{
  "image_size": 48,
  "horizontal_flip": true,
  "arch": "poolformer",
  "inner_norm": false,
  "patch_size": [2, 2],
  "widths": [64, 128, 256, 512],
  "init": "trunc_normal_002",
  "residual_init": "zero_last",
  "optimizer": "normuon",
  "nesterov": true,
  "orthogonalizer": "polar_express",
  "epochs": 96.0,
  "weight_decay": 0.3
}
Rows from block 5 of a small rotation predictor, named by matrix and row number. Rows with one number belong to one neuron. Each number is 128 + 32 x the weight over its row's rms, rounded and kept within 0 to 255. All counts start at 0.
After each neuron's rows are labels from the 100 images, of 14848, where the neuron reaches its highest value: "responds to" is what is common among them. Only what is clearly more common there than usual is listed. The data: photos of plants, animals and fungi (iNaturalist). In brackets: how many of the 100.
# fc1: MLP up (model.blocks.5.mlp.fc1.weight, 384x128), inputs 0-63
# fc2: MLP down (model.blocks.5.mlp.fc2.weight, 128x384, transposed), outputs 0-63

fc1.198 [117 145 114 146 200 144 147 153 166  85 133  84 116 131 169 122 115 109 190 153 110  95 157 146 123 123  88 129 134  85 101 112 148 163 150 136 135 125 129 223  77 118 111  61 130 117 102 164 167 158  84 107 117 105 133 219 127 120  83 114 119 134 157 135]
fc2.198 [130 132 217 102 112 113 102 132 137 165  89 113 143 122 138 101  85 104 129 120 162 153 131  91  60 151 112 116 130 119 175 179 112 100 117 104  91 112  86  93 132 138 140 114 124 117 160 120 159 109  76 153 179 176 132 130 166  97 114 135  55 149 149 136]
responds to: phylum Tracheophyta (38); kingdom Plantae (38); class Magnoliopsida (35)

fc1.244 [101 165 156 105  97 138 150  82 158 113 178  75 113 147 131 125 112 148 121 136 139 131 118 130 113 205 215 175 120 149 205 129 116 127 101 121  81 155 146 119  68 105 151 148 128 127  99 142 135 132 158  67 167 118 118 141 148  76 113 105  94 155 163 141]
fc2.244 [127 167 136 117 107 120 108 143 164 102 121 149 107  90 107 136 129 115 130 113 152 175 140 173  70  98 104 143 161  96 107 125  78 105 131  85 100 164  91  79 181 134 125 155  59 112 164 121 143 155  46 112  90 128 144 124  74 152 187 145 140 148 159 140]
responds to: phylum Arthropoda (78); class Insecta (72); order Lepidoptera (56)

fc1.209 [157 192 112 178 113 135 119 155 129 143 144  80 129 174 120 162  99 133 132 109 149 120 108  80 119 139 126 123 149 121 102 142 109 154 118 132 190 142 104  97 124  80 147  74 143 153 121  84 121 148 144 129 155  43 175 117 160  81 185 103 137 188 131 110]
fc2.209 [113 125 102  94 101 151 128 160 122 151  80  64  97 111 114 115  68 126 127 170 154  86 148 156 117 195 191 135 129 123 100 162 139 119 135 140 177 128 117 151 135 137 154 171 151 165 178 166 165 101 104 204 145 149 154  90  96 142  70 125  86 134 101 125]
responds to: order Lepidoptera (32)

fc1.373 [130  90  99 138 103 143 122 139 120 125  87 113 140  82 176 132  92 126 147  94  99 126  65 131  79 149 144  80 114 159 111 121 100  99 143 100 200 131  77 122 153 145 128  88 163 147 108 165 135  90 163 101 129  98 132 114 113 150 127  63 121 106  85 116]
fc2.373 [127 156  69 108 166 125 145 106  94 203 131  80 113 152 120 126 166 120  76 179 133 111 111 160 107 143 119 124 138 112 147  95  68 171 133 131  70  85 149 150  64 104 168 204 139  88 120  92 128 181 106 140 136 173 153 161 148 190 145 146 103 121 158  79]
responds to: order Passeriformes (51)

fc1.69 [134  92 127 103 124 166 161 136  89 168 151  81 145 131 175 165 148 136 158 112 158 105 131 110 100 238  98 148 120  95 118 181 158  61 182 135  93 117 104 115 146 144 131  79 120  66  62 120 120 108 122 111 142 121 114  69 117  77 110 115 102 118 162 173]
fc2.69 [207  92  88 132 142 100  95 154 154  37 181 179 121 103  99 184 191 131  95 154 121 132 121 137 143 126 169 125 141 134 103 121  90 161  94 144 141 134 152 151 118  55 179 139 135 151 157 154 105 136 123 153  77 168  68 127 165 118 158 119 120 120 102 127]
responds to: class Insecta (75); phylum Arthropoda (75); order Lepidoptera (40)

fc1.196 [136 118  87 160 155  89 125 108 118 132  62  97 135 140  80 145  40 148 140 169 108 112 106  71 147 169 160 148 191 146 138 114 190  69 155 134 134 131 144 164 163 128 113 159 144 210 150 174 150  95  92 140  87 116  94 123  91 106 177 113 132 162 125 118]
fc2.196 [169 198 123  88 125  77 182 101 118 200 136 161  91 107 124 154 145 114 134 156 186 188 121 102 100 148 102 136 183 102 144 128  43 155 108 160 155 121 104  62 144 173 115 204 161  97 103 149 124 134 118 108 154 123  91 158 123 101  94 134 137 152 147 101]
responds to: order Lepidoptera (36)

fc1.152 [108 116 136 125 125 130  97 112 173  64 141 168 131 165  97 139 130 149 127 154 116 108 177  72  99 147 167 142 121 157 112 114  69 190  68 108 106 122 152 204 122  73 156 100 139 133 117 133 156  79 125  99 113 219  93 123 123 165 110 154 182 113 100 109]
fc2.152 [182 121 218 126 111 115 100 152  83  70 176 122 141 177 111  97 166 103 117 136  90  78 138 179 127  60 119 106  83  70 160 134 125 101  53  58 137 125 105 152 125 107 159 137 170 202 163 153 171 144 154 158 134 177 126 122 155 101 137 161 175 110 152 182]
responds to: class: Aves (96); order Charadriiformes (40); order Anseriformes (33); family: Anatidae (33)

fc1.213 [135  84 155 153 118 191  46 155 158 171 149 108 109  95  84  90  87  89 114 182 161 110 152 104 106 139  70 140 102  93 163  78 143 122 122 143 219 124 185 113  92 156  98 113 136 108 141 125 123 132 123 142  90 126 155 137 155 123 141 130  96 121 135 141]
fc2.213 [123  77 134 198  94 152 106 109  67 110 156 149 121 133 105 197 153 121 164 157 123 149 161  98 126 109 117 113  83 130 119 102 132 186 146  92 153 174 140 136 108  77  83 127 157 186 117 164 143 140 106 100 172  92 102 151 195 168 192 105 123 192 130  99]
responds to: order Passeriformes (63)

fc1.343 [132 116 133 154  86  87 145 135 142 137 116 132  85 108 115 100  74 110  99 119 131 122 167  62 166 173  53 118 142 134 118 161 163 137 113  88  81 129 141 179 206 116 133 109 131 116 131 133 137 150  91 109 129 170 139 115 166 108 124 121  86 159 119  85]
fc2.343 [171 138  39 125 114 169 115 109 100 125  93 138 119  92  83 105 120 188 123 101 132 147 127 177 158 128 141 139 176  51 129 119  81 153 146  81  77 141  96 108  32 139  90 122 129 145 126 177 141 165 164 153 114 107 141 147  95 163 101 118  78 169  73 165]
responds to: phylum Arthropoda (75); class Insecta (74); order: Lepidoptera (38); order Hymenoptera (27)

fc1.48 [ 65 101 107  85  87 115 130 123 175 152 126 126  89  89 125 149 159 119 131 122 138 103 103 103 153 128 156  84 142 160 160 104 116 132 110 129  86  75 141 157 153 114 119 150 144 131  39  76 151 102 118  79 126 139 142  98 137 127  29 132 216 101 100 181]
fc2.48 [149 147 142  95  87 128 120 150 138  90  83 181  77 107 113 114 106  92 162 189 112 104 141 176 107 141 155 194 104  90 155 171 169 119 137 133 147 120 126 130 107 138  94 137  91 145 167 139 103 108 151 170 163 113 170  74 168 145 178 147 143 126 101 170]
responds to: class Aves (83)

fc1.304 [139  95 123 104 122 145 144 144 141 105 171 113 108 164 110 165 124 116 191 161 142  94 120 140 128 104 132 139 128 112 126 130 151  76 134 127 124 138 112 150 188 200 115  42 131 107  75 141 101 131 117 182 160 154 148 146 198 131  89  53 103 135 131  76]
fc2.304 [128 194  93  81 119 167 146 143 110 179 101 155 152 176 128 178 120 137 102 163 102 120 144 164 114 130 107 194 136 112 125 123 120  86 124 178 125  71  77 133  48  92 189 131 110 132  91  83 167 127 158 116 100 186 160 109 111 139 138 170 113 114 132 136]
responds to: class Insecta (66); phylum Arthropoda (66); order Lepidoptera (38)

fc1.38 [135 116 168 139 108 125  94 173 161 117  47 141 110 118 135 138 145 140 123 151 186 144  95  94 125 117 145 128  76 147 144 134 112 117 142 104 158  89 118 151 164 117 177  78 168 113 141  96 116 171 122 137 153 140  99 130 124 141  96 169 144 130 228 135]
fc2.38 [113 141 122 105 142 122 142 129  87 139 168 134 116 143 166 150 161 108  88  74  88 148 127 138 111 190  97 139  89 116  96 122  84 108  73 119 175  98 161 173 126 162 138 168 169 110 118 200 138 119  87 154 140  99 127 156 113 202 103 123  84 160 106 108]
responds to: class Insecta (69); phylum Arthropoda (69); order Lepidoptera (37)

fc1.233 [105 156 104 127  85 106 133 129 100 162  61 131 118  85  84 167 131 143 206  88 148 108 177 167 149 142 123 122 125 181 157 154  95  97 135  97 162 163 105  95 125  95 152  89 126 155 140 126 148 125 142 142  94 134 143 118 112 102 159  98 162 116 100  18]
fc2.233 [139 122 127 162 130 196  96 148  67  65 157 148 193 187 119 208 126  47  94 127  95 141 111  94 169 115 153  73 133 134 111 125 128 184  76 153 114 131 160 122 175 121 146 149  91  72 124 136  92 132 101 163 139 119  96 130 110  91 174 180  88 151 136 100]
responds to: class Aves (99); phylum Chordata (99); order Passeriformes (76)

fc1.238 [111 164 175 107 127 104 106 108 146 121 127 120 139 143  91  76 129 117 104 155 168 138 144  85 145 179  88 173  64 138 166  89 183 136  91 188 118 173 107 116 110 107 116 130 118 195 140 137 146 160  91 128  86 134  88 199 123 138 130  88 122 139 164 131]
fc2.238 [153 116  56 139 181 177 115  92 137 139  77 157 138 155  65 136  68 110 121 188 114 147 146 218 147 131 132 155 167 108 133 104 141 136  75 152 125  69 120 158 138 123 142 123  82 133 145 124 173  97  97 124 133 137  86 114 129  74 143 124 116 121 122 127]
responds to: class Aves (88); order Anseriformes (32); family: Anatidae (32)

fc1.132 [ 80 131 128 139 121  84 141  64 139 120 156 132 154 114 138 159 139 103 151 128 181  96 119 161 117 190  68 120 119 134 118 144 117 152 157 118  71 109 125 109 189 153 144  98 142 115 130 156  82 118  54 172 120 177 159 108 147 136 156 153  71 101 141  91]
fc2.132 [138 116  52 117 144 128 155 147 178 158  85 157 160  93  66 183 129  60  95 119 122 155  92 172 177 191 156 156 150 142 106 104 105 165 161 143 148 123  77 112  79 105 166 115 178  97  73 191 112 103 137 110 189  95 167 112 169 175  78 129 145 100  87 113]
responds to: phylum Arthropoda (74); class Insecta (70)

fc1.346 [135 130 101 142  93 144  93 159  83 168 123 117 114 107 127 130 112 114 148 103 130 105 113 110 171 111 177 210 148  86 108 102  88 160 130 168 112 101 106 153  52 160 107  57 168 178 180 118 105 119 129 156 129 119 126 143 185  85 142 160 124 177 136  96]
fc2.346 [144 125  72  99 151  90 143 113 155 134 160 143 132  85  67  98 121 191 117 155 100 170 130 128 117  94 134 125 163 118 126 153 108 139 147 188 121 116 129  62 114 149 114 116 162  54  53 154  94 124 138 141 169 116 135 130 126 153 146  73 157 144 118 128]
responds to: order Passeriformes (54)

fc1.77 [104 163  98  95 151 136 112  92 162 122  46 122  76 150 152  88 165 154 131 145 175  96 143  76  69 101 160 132  71 126 111 138 132 176 170 160 181 108 105 125 121 169 129 118 149  72 117  83 155 136 147 158  38 125 142 113 128 149 131 132  75 140 107 118]
fc2.77 [ 83 156 219 133 110 168 149 106 107 124  85 131 113 139 150 121 160 128 123  63 128 127 174  88 146 179 121  98 132 101 160 191 159 195 171 111 136 101 104 124 185  91 109 152 170 155 133 123 169 132 115 117 121 100 146 142 150 101  86 114 136  98 181 135]
responds to: order Anseriformes (27); family: Anatidae (27)

fc1.34 [ 78 121  91 108 142 154 176 118 127 188 138 116  85 120 100 146 100  93 164 120 113 129 122 148 157 158 149 131 113 178 110 123 154  42  56  56 220 136 152  95  88 134 142 129  77 115  78  68 117 114 121 188 132 116 138 126 216 127 147 125 156  97 144 166]
fc2.34 [189 111 106 171 109 112 108 103  81 178 131 100 121  40 159 115  78 146  81  79 143 156 170 155 115 112  95 197 104 109 103 107 142 169 134 140 123 115 124 167  81  46 147 128 160 153 170 172 133  83 135 103  85 125 145 103  88 158 176 147 108 116 167 141]
responds to: order Charadriiformes (28)

fc1.110 [127 171 139 100 131 176 123 137 178  94  47 123 119 158 122  61 110 125 148 115 136 133  73 103  99 108 113 137  89 123 199 103 129 191  71 130 155 122  73 146  96 121 148 123 160 219 160 102 168 127 106 142 143  68 120 182 151  99 114  63 152 132  83 122]
fc2.110 [131 106 144 157  98  97 107 140 154 120 156 161 164  78  98 132  77 159  77 132 110 103  85  84 177  96  89  91 149 133 138  99 158 153 132 148 146 105 166  93 224 134 151 143 140 104 108 112 121 110  63 185 111 172 152 104 154  74 185 139 126  67 116 148]
responds to: kingdom Plantae (52); phylum Tracheophyta (52); class Magnoliopsida (38)

fc1.341 [103 134 172  89 132 200  82 168  97  77 117 114 122 135 153 154 136 139 180  88  98 113 106 131  91 114 154 124 149 117 145  93 147  96  80  94 131 180 122 116 121 167 146 165 141 129  60  99 195  88 102 123 124 202  83 142 105 164 154 119 124 130 155  90]
fc2.341 [151 143 102 124  92  89 140  93  96 144 181  77 105 116  90 148 141 146 104 129 109 186 122 152 161 160 144 107 129 122 127 158  99 119 110 161 135 101 156 109 107 129 182 146 101 155 123 148 127 167 117 125 110 128 147  66 162 189  76 103 147 133  94 170]
responds to: kingdom Plantae (45); phylum Tracheophyta (45); class Magnoliopsida (38)

fc1.99 [141 182 121 123 116 116  65  93 122 170 129 115 152 117 122 125 150  97 192 100 126 138 132 119 119 122 147 160  62 115  97 124 124 127 126 128 106 114 109  82 124  70  66 164 142 121 101 130 152 158 145 123  98 125 154 140 140  69 133  80 153 107 132  80]
fc2.99 [113 125 162 128 114 181 155 142  78 121 120 120  86 112 101 128 152 111 152 139 154 150 166  97 125  83  83  98  85 160  86 105 140 160 103 121  68 109 160 126 144 177  99 138  57  95  68 119  60 108  97 184 129 134 136 150 129 143 155 183 129  75 104  72]
responds to: class Aves (91); order Passeriformes (60)

fc1.282 [ 96 161 109  41 115 171 148 218  79 110 128 140 143 132  75 110  68 111 148 125 153 161  94 119 111  93 171 166  97 110 162 111 160 123  81  69 140 202 130 143 131 105 161 157  84 131 109 156 186 116  59 147  76 147 130 159  62 150  92 148 118 149 162 131]
fc2.282 [132 106 126 140  67 188 181 149 137  90 126 142 130 121 110  80 120 152 132 201 105 101 140  86 131 129 127 118 103  98 150 163 135  90 143 109 111 119  95 108 160 141 125 121 112 153 117  72 111  92  89 145 118 189 133 103 193 200 133 108 198 138 109 122]
responds to: phylum Tracheophyta (29); kingdom Plantae (29)

fc1.192 [117 109 163 111 129 122  77 145 100 156 118 159  85  97  69 111 109 120 148  78 102  91 139 150 126 115 156 128 102  86 112 178 147 140  98  95 136  89 100 148 104 123 109 115 131  83  94 109 113 124 133  91 200 163  89 179 103 105 200 162 140 150 106  85]
fc2.192 [134  98 146 198  85 160 120 119 106 116  98 162 118 122 119 143 144 146 134 142 177 165 161 108 146 168 139 105 187  78 197  84  72 143 113  98 122 186  76  80 187  86 132 139 149 154 171 177 171 148 110 123  80 140 151  84 157 132 163 116 185 103 118 165]
responds to: phylum Chordata (96); class Aves (90); order Passeriformes (54)

fc1.210 [144  95 159 153 143 164 142 110 165  64 110 146 197 108 141 122 161 119 114 134  99 173 154 154 110 164  62 102  95 185 181  66  92 154 122  92 141 148 136  71  85 104 150 113 106 134 143 146 159 137 172 140  55  94 131 155 179 128  81 163 134 161 121 118]
fc2.210 [ 77 106  97 102 127 132 152 141  94 114 177 132 164 126  90 143 172 124 127 125 117 148  68 183 148 113 175 127 138 131  92  85 153 126 117 185 151 128 143  87 110 178 151  75 147  74  77  55 133 128  50 160  85 100 116  76 120 176 162 128 101 101 149 125]
responds to: order Passeriformes (51)

fc1.206 [102 128 164 125 128 141 129 119 211 115 120 118  89 120 165  99  82 183  67  85 100 144 116 148 123 178 137  82  83 109  92 129 107  97 169 119 100 155 162 152 118 113 136 107  98 123 134 126  99  48 102 107 143 102 112 177 144  93 148 145  96 154  81 103]
fc2.206 [ 90 110 126  96 117 132 151 141 117 105  92 115 149  77  57 159  96 116 141 130 145 181 116 112 138 144  87 133 142 123 146 102 116 142 180  78 135  91 107 135 180 191 147  75 108 120 166 147 158 140 102 128  52 125 157 150  86 132 133 132 119 133 167  61]
responds to: phylum Arthropoda (64); class Insecta (62); order Lepidoptera (34)

fc1.324 [151  69 111 139 119 158  84 117 120 145  69 157 109  58 132 109 115  92 116 144 109 139 131 195 104 159 153 145 183 115 130 142 156 130 105  73 142 128  95 101 150 139 147  60 118 113 159 194 167 143 107 142 144 135 126 122 113  36 134 128 143 116 114 140]
fc2.324 [ 65 205 176  88 144  98 138 129 163  79 188 122 135 105 130 134  97 121 195  93 104 118 150 149 148 148 166 155 120 127 129  99 114 154  57 143 137 104 161 144 122 146  73 113 111  92  96 103 144  93 117  94  68  73 135 140 127 123 189 163 153 109  96 136]
responds to: order Accipitriformes (26)

fc1.364 [104  88 115 147 166 122 102 133  85 116 146 101  88  88 160  79 143 133 189 128 170 125 115 137  87 115 101 178  79 191  83 174 126 150  88 128 185 110  98 176 147 139 110 140  83 116 172  75 100 183 155  47 172 115 150 133 102 126 111 156  97 179  32 121]
fc2.364 [ 87 127  81 186 122  82 124 126 117 190 145  72 163 115 104 144  86 118  38  91 138 131 166 138 164 125 128 144 188 151 112  52 151 151 128 152 147  74 143 111 132 105 155 107 103 166 142 209 159 156 126 139 127 126 159 119 119  82  56 120 104 178 128 116]
responds to: order Passeriformes (53)

fc1.2 [122 138 132  68 140 122 141 141 112  98 127 126  71  81  99 185 141 136 150 155  90  68 128 151 122  70 179 138 112 142 165 101 153  90 106 105 120 115 170  38 120 128  92 113 113 148  68 146 161 132 117 119 100 141  93 106 110  91 127 154 131 141 147 118]
fc2.2 [123 146 131 132 135 100 128 168 154 146  97 101 160 108 161 101  83  97 139 152 125 118 107 184 145 135  96 176 133 169 150 136 102 149 161  53 122  74 184 110 118 156 130 162 153 107 100 174 116 125 216 162 114 152 131 124  77 166  99 149  84 153 136 117]
responds to: class Mammalia (34); order Carnivora (28)

fc1.226 [ 98 128 116 135 133 125 133 141 131 162  90 100 167  44 193 192 115 118 110 103 160 169 145 145  85 147 112 120 139 159 195 135 132 111 117 128 157 180 158 181 140 146 138  81 142 167 143 107 170 128 112  43 168  71 140 186 131 151  77 168 136 142 135 145]
fc2.226 [119 106 132 112  77 117 138 143 155 119 122 123  94  95 153  84  81 111 178 153 129 134 137 165 150 164 112 159 123 194  93  77 113 138 119  79 161  53 125 134 192 129 130 165  58 134 142 129 116 118 162 145 137 124 194 110 127  85 153 153 118  86 133  36]
responds to: class Insecta (93); phylum Arthropoda (93); order Lepidoptera (50); family: Nymphalidae (31)

fc1.301 [180  69 141  90 154 159  52 113 111 126 130  98 101  72 129 197 113 181 142  97 132 168 117 159  73 123  73  95 125 110  79 173 143 109 112 114 141  63  92 129 132 155 154 114  96 112 118 134 159 114 114 115 128  99 183 124  90 157 104 129  94 124  98 146]
fc2.301 [ 80 167 130 108 109 148 107 170 140 167  85 164 120 142  96 126 134 140 126  95  88 101 106 126 184 133  90 105 120 108 155 110 157 134  46 114 137 131 112 135 140 118 177 193 124 122 150 189 187 118 109 168 153 132 107 110 176  69  74  98 151 133 113 113]
responds to: class Insecta (67); phylum Arthropoda (67); order Lepidoptera (41)

fc1.377 [110  31 130  98 109 164  95 169 173 143 149 144 143  98 162 123 170 143 110  27  92 163  66 156 150 143 107 170  91 109 152 119 160 166  78 157  66 134 128 111 150 158 157 114 146 166 136 117 101 111 143 137 110  85 164 101 173 134 137 117 139 129 116 190]
fc2.377 [150 125 161 136 109 137 133 110 164 158 136 105 112 198 167 116  98  78 118 163 126 154 148 163 139 114 161 133 156 137 175 103 109  82 237  70 128 132 123 160 124 131  64 132 167  87 179 135  66  90  69  65 162 123  56 137 150 104 159  81 120 122 152 142]
responds to: phylum Arthropoda (63); class Insecta (62)

fc1.268 [154 197 126 143 125  99 114 134 155 112  81 159 128 185 150 173  94 132  95 165 105  98 159 114 115 117 166 159 120 153 150 107 136 111 160 158 115 133  87 165 201  71  83 120  91  67 181 186 108 151  94 168  89 142 115 133 122 138 134 163 103 142 152 162]
fc2.268 [112  99 212 172 121 145 169 165 130 127  87 136 126 118  64 145 129 173 157 150  87 132 137  66 121 120 114 137 119 159 150 105 113 236 133  91 162 111 102 101 149 122 125 140 117 109 115  75 147 123 153  96 132 149  83  92 150  73 155 118 101 151  82 157]
responds to: kingdom Plantae (40); phylum Tracheophyta (40); class Magnoliopsida (34); order Lepidoptera (32)

fc1.120 [143 181  79 167 122 136 156 143 142 133  71  94 107  82 143 101 146  75  91  46 140 120 116 112  76 152 150 103 113 179  78 124 156 133 105 114 169 126 131 108 182 136 157 177 179 130 130  56 150 187 128 129  71 152 123  68  77 124 116 137  94 128 143 127]
fc2.120 [ 58 153 156  93 104 181 149 115 111 126 143 126 141 105  93 161  81 143 171 161 164 116 119 166 100 168 125 176 151 169 151 153 164 103 113 153  94 106  93 155 123 165 183 108  62 120 127 156 119  86  76 117 131 160 115 124  84  79  89 108 173 116  93 115]
responds to: class Aves (84); order Passeriformes (59)

fc1.305 [145 127 167  92 227  98 124 143 182 128 120  89 109 128 122 134 145 119 104 139 139 117 124 147 146 128 192 148 120 153 104 143  73 123  79 150 161 107  19 147 119 162 147  73 150 110 118 121 146 132 160 149 135 123 130 173 123 102 138 108 150 106 187  98]
fc2.305 [149 119 101 105 144 131 150 132 152 146 172 133 152 127  86 158  99 162 112 176 105 167 132 120 137 156 128 174 148 134 175 104 146  97  72 150 123 107 136 124 185 226  98 147 164 167  98 183 164 119  93  99 162  89 130 132 120 142  43 143  77 165 110 108]
responds to: order Anseriformes (26); family: Anatidae (26)

fc1.189 [116 101 141 173 123 154  78  92 178 110  83 109 110 129 149 125 147  78  98 182  94 156 106 178 166 156 156  38 163 145 179  86 107 131  76 117 121 126  89 142 106 133 169 133 120 135  87  86 111 106 166 153 147 144  90 139 160 152 153 130 153 155  73 140]
fc2.189 [181 143  99 103 187 151  57 107 178 141 114  38  82 148 113  96 128 112 104 142  75 124  63 109 142 124 162 132 168 135 146  89 187 104 100 122  69 103  97 107  93 130  74 127 103 146 107 126 145 158 132 115  75  87 131 139 144 146  65 106 105 196 174 129]
responds to: class Aves (83)

fc1.285 [126 120 120 179 128 202 124 175 100  70  83 159 149  56  90  94 145 161 179 149  73 139 140 139 115 102 141 114 113 213 140  91 155 106  89  90 106 154 152 147  99 146 140 100 123 116 122 136  92 124 101 149 127 123 122 110 115  58 102 118 177  95 123 125]
fc2.285 [139 140 120 173 131 105  90 127 126  76 156 112  70  92 115 152 139 157 136 122 154 132 138 181 126 183  82 192 111 150 159 138 123 140  92 135 159 194 143  93 145 131 158  71 131  71  85 131  93  77 137 115 105 127 119  92 113 122 102  91 147 118  83 119]
responds to: order Anseriformes (28); family: Anatidae (28)

fc1.148 [141 137 128 165 117 143 190 113  90 183  76 120 161 167 102 148 106 127 145 100 106  90 121 167 122 143 188 119 102 141  79 146 117  68 117 102 164 154 116 136  89 164 149 104 104 149  84 119 109  91 118 150 123 102 130  43 101  88 103 107 130 143 112  59]
fc2.148 [ 89 115 112 144 123  97 154 166  61  84 126 156 174 200 137 111 145 146 121 151 139 107 202 168 180 124 133 122 132 187 121 123 120 114 137 123 112  87 176 143 194 126 107  98 133 137 115  92 113 136 149 122 116 106 135 163 116 116 136 137 173 120 114  92]
responds to: class Aves (88); order Passeriformes (53)

fc1.153 [183  62 161 124 142 123 146 112 105 124 115  93  93  79 119 195  15 125  94 140 159  95 113 130 102 152 116 168 146 172 157 153 105 169  86 116 152  59  86 171  87 181 159 154 114 138 153 184 150 158  90 115 148 202 145 108 106 127 103 168 166 170 117 105]
fc2.153 [143 118  98 130  96  67 175 101 131 131 102  79 171 141 147 109 125 134  82  75  75  85 134 125 159 172 159 162 102 122  82 151 158  65 109 140 116 178 131 130 127 146 151 170 162 162 139 124 136 156 116 122 138 173 158 131  74  97  98  84 130 111 126  88]
responds to: order Passeriformes (51)

fc1.365 [123 161 172 100 163  86 127 102 158 140 115 134 149 121 126 153 187 152 160 103  83 176 146 142 109  90 127 180 113 124 128 142 129 134  97  92 122 128 124 105 179 142 137 110 136 102 168 139 141 130  93  51 139 135 101 152 113 149 104  76 126 108 143 104]
fc2.365 [159  87 159 167 164  95 124 108 104  99 103 134  74 167  90 167 168 118 130 107 109 174 177  91 139  61 124 119 165 111 128  62  70  71 160 128 127 187  97 119 107 129  68 163 142 105 134 120 168 166 126 117 156 143 129  95 166  93  94 158 156 162  81 100]
responds to: kingdom Plantae (47); phylum Tracheophyta (47); class Magnoliopsida (29)

fc1.155 [149 113  65  78 109 195 112 100 171 188 137  97 137  91  83 126 174 138 179 138 121 154 104  99 172  65  88 158  94  63 131 110 117 136 117 163  56 120 104 127  57 133 120  88  58 177  75 145 159 147 117  82 141 119 151  60 126 130 109 177 168 162 104 143]
fc2.155 [ 96  95 125  74 149 167 146 124 182 125  77 160 147  72  99 123  98  98 149 174 104 195 150  98 125  81  71 148 127 131 148 125 152 144  96 175 182 198 101 192 158 143 127 197 123 142 121 150 123 113 155 146  96 140 133  88  66 102 138 180 187 111 122  90]
responds to: kingdom Plantae (34); phylum Tracheophyta (34); class Magnoliopsida (25)

fc1.17 [122 161 178 163 122 111 153 134 111  95 126 129 154 103 136 141 163 100 108 161 138 114 176 123  91  78  85 130 115 127 108  91  95 119 147 201 156  81 127 166 177 104  88 104 185 192 135 132 126 150 138 104  78 124 145  92 158 137  91 140 126 135 130 107]
fc2.17 [120 127 160 147 142  97 156 114 135 181 112  75 124 185 122 125  86 112 107 174 141 189 156 130 168 152  70 164 104 181 138 140 124 135 130 176 136 131 107 109 205 162 128 125  90 108 170  47 123 140 157 214 159 112 136  60 134 102 103  85 113 137  90 138]
responds to: phylum Chordata (96); class Aves (95); order Passeriformes (51)

fc1.366 [136 107 154 129 153 129 141 127 150 185  31 102 145 119 149 157 112 147 118 139 132 154 164  94 104 132  85 156 142 106 169 173 124 100 218 158  91 110 125 175 129 182 126 152 145 103 186 102 107 114 161 126 130 110 110 164 130 133 121 169  71 104 162  69]
fc2.366 [177 124 146  61 122 155  95 105  89 111 111  83 174 106 110 104 120 104 134 179 101 136 147 115 147  31 105  95 142 114 135 143 139  94 151 125 139 183 142 108 100 143  90 134  71 119 148  53 164  90 116 154 150 151 132  92 135 129 118 142 142 134 127 147]
responds to: phylum Arthropoda (75); class Insecta (72); order Lepidoptera (40)

fc1.170 [135 106 115  70 148 112 140 141 143 101 132  89 167  80  96 177 113  93 193  71 132 107  96 114 130 127  30 120 121 112 164 194  77 169  99 123 110 146 124  63 177 181  91 114  86 132 169 145 123  75  93 140 133 126 163 123 146  85 112  85 114 142 117  90]
fc2.170 [116 137 147  84 105  72 136  83 133 167 184  62 100 146 141 126 158 224  69 185 136  93 158  88 124 153  80 141 152 133 125 135 116 133  82 182 121 145 110 149  79  92 106 140 142  78 157 178 147  91 161 116 158 188  98  91 106 191 154 160 149 147  84 180]
responds to: kingdom Plantae (46); phylum Tracheophyta (46); class Magnoliopsida (34)

fc1.375 [130 100 151  93 145 139  79 107  83 150 128 145 108 165 128 110 103 103 208  82 145 104 110 155 141 140 124  77 123 122 165 117 146 176 107 139  78 135 114 145 141 101  94  91 175 102 141 104 132 104  74 113  96  99 166 133 152  98  75 117  95 107 154 150]
fc2.375 [106 120 106  84 167 118 118 120 139 186  57 107 152 154 101  76 130 119 116 116 177 151  82 166 118 171 120 115 146  88 122 163  85 122 130 101 166 164  87 147 117 198 188 122 137 146 112 184 161 193 166  81 162 180 126 108 140 118  83 105 156 151 103 142]
responds to: phylum Arthropoda (96); class Insecta (90); order Diptera (30); family: Syrphidae (29)

fc1.339 [113 149 127 146 134  82 135 158 143 140 120 157 145 173 122 133 131 202 147 112 157  99 138 174 176 192 230 154 140 129  81 102 148 121  74  96 148 115  81 117 105 137 160 175 141 139 148 166 158 119  99 108 106 158 134 188 119 152 155 112  83 106 197  55]
fc2.339 [114  95  88 103 107 148 138 138 128 121 122 102  85  97  93 140 127 114 223 166 152 114 157 151 108 140  96 109 112 107 158 155 118  87 108 145 189 133 151 119 142 181 109 102 162 152 181 190 188  94 131 129 112 203 143  93 138  96 108 117  88  44  83  80]
responds to: order Anseriformes (42); family: Anatidae (42)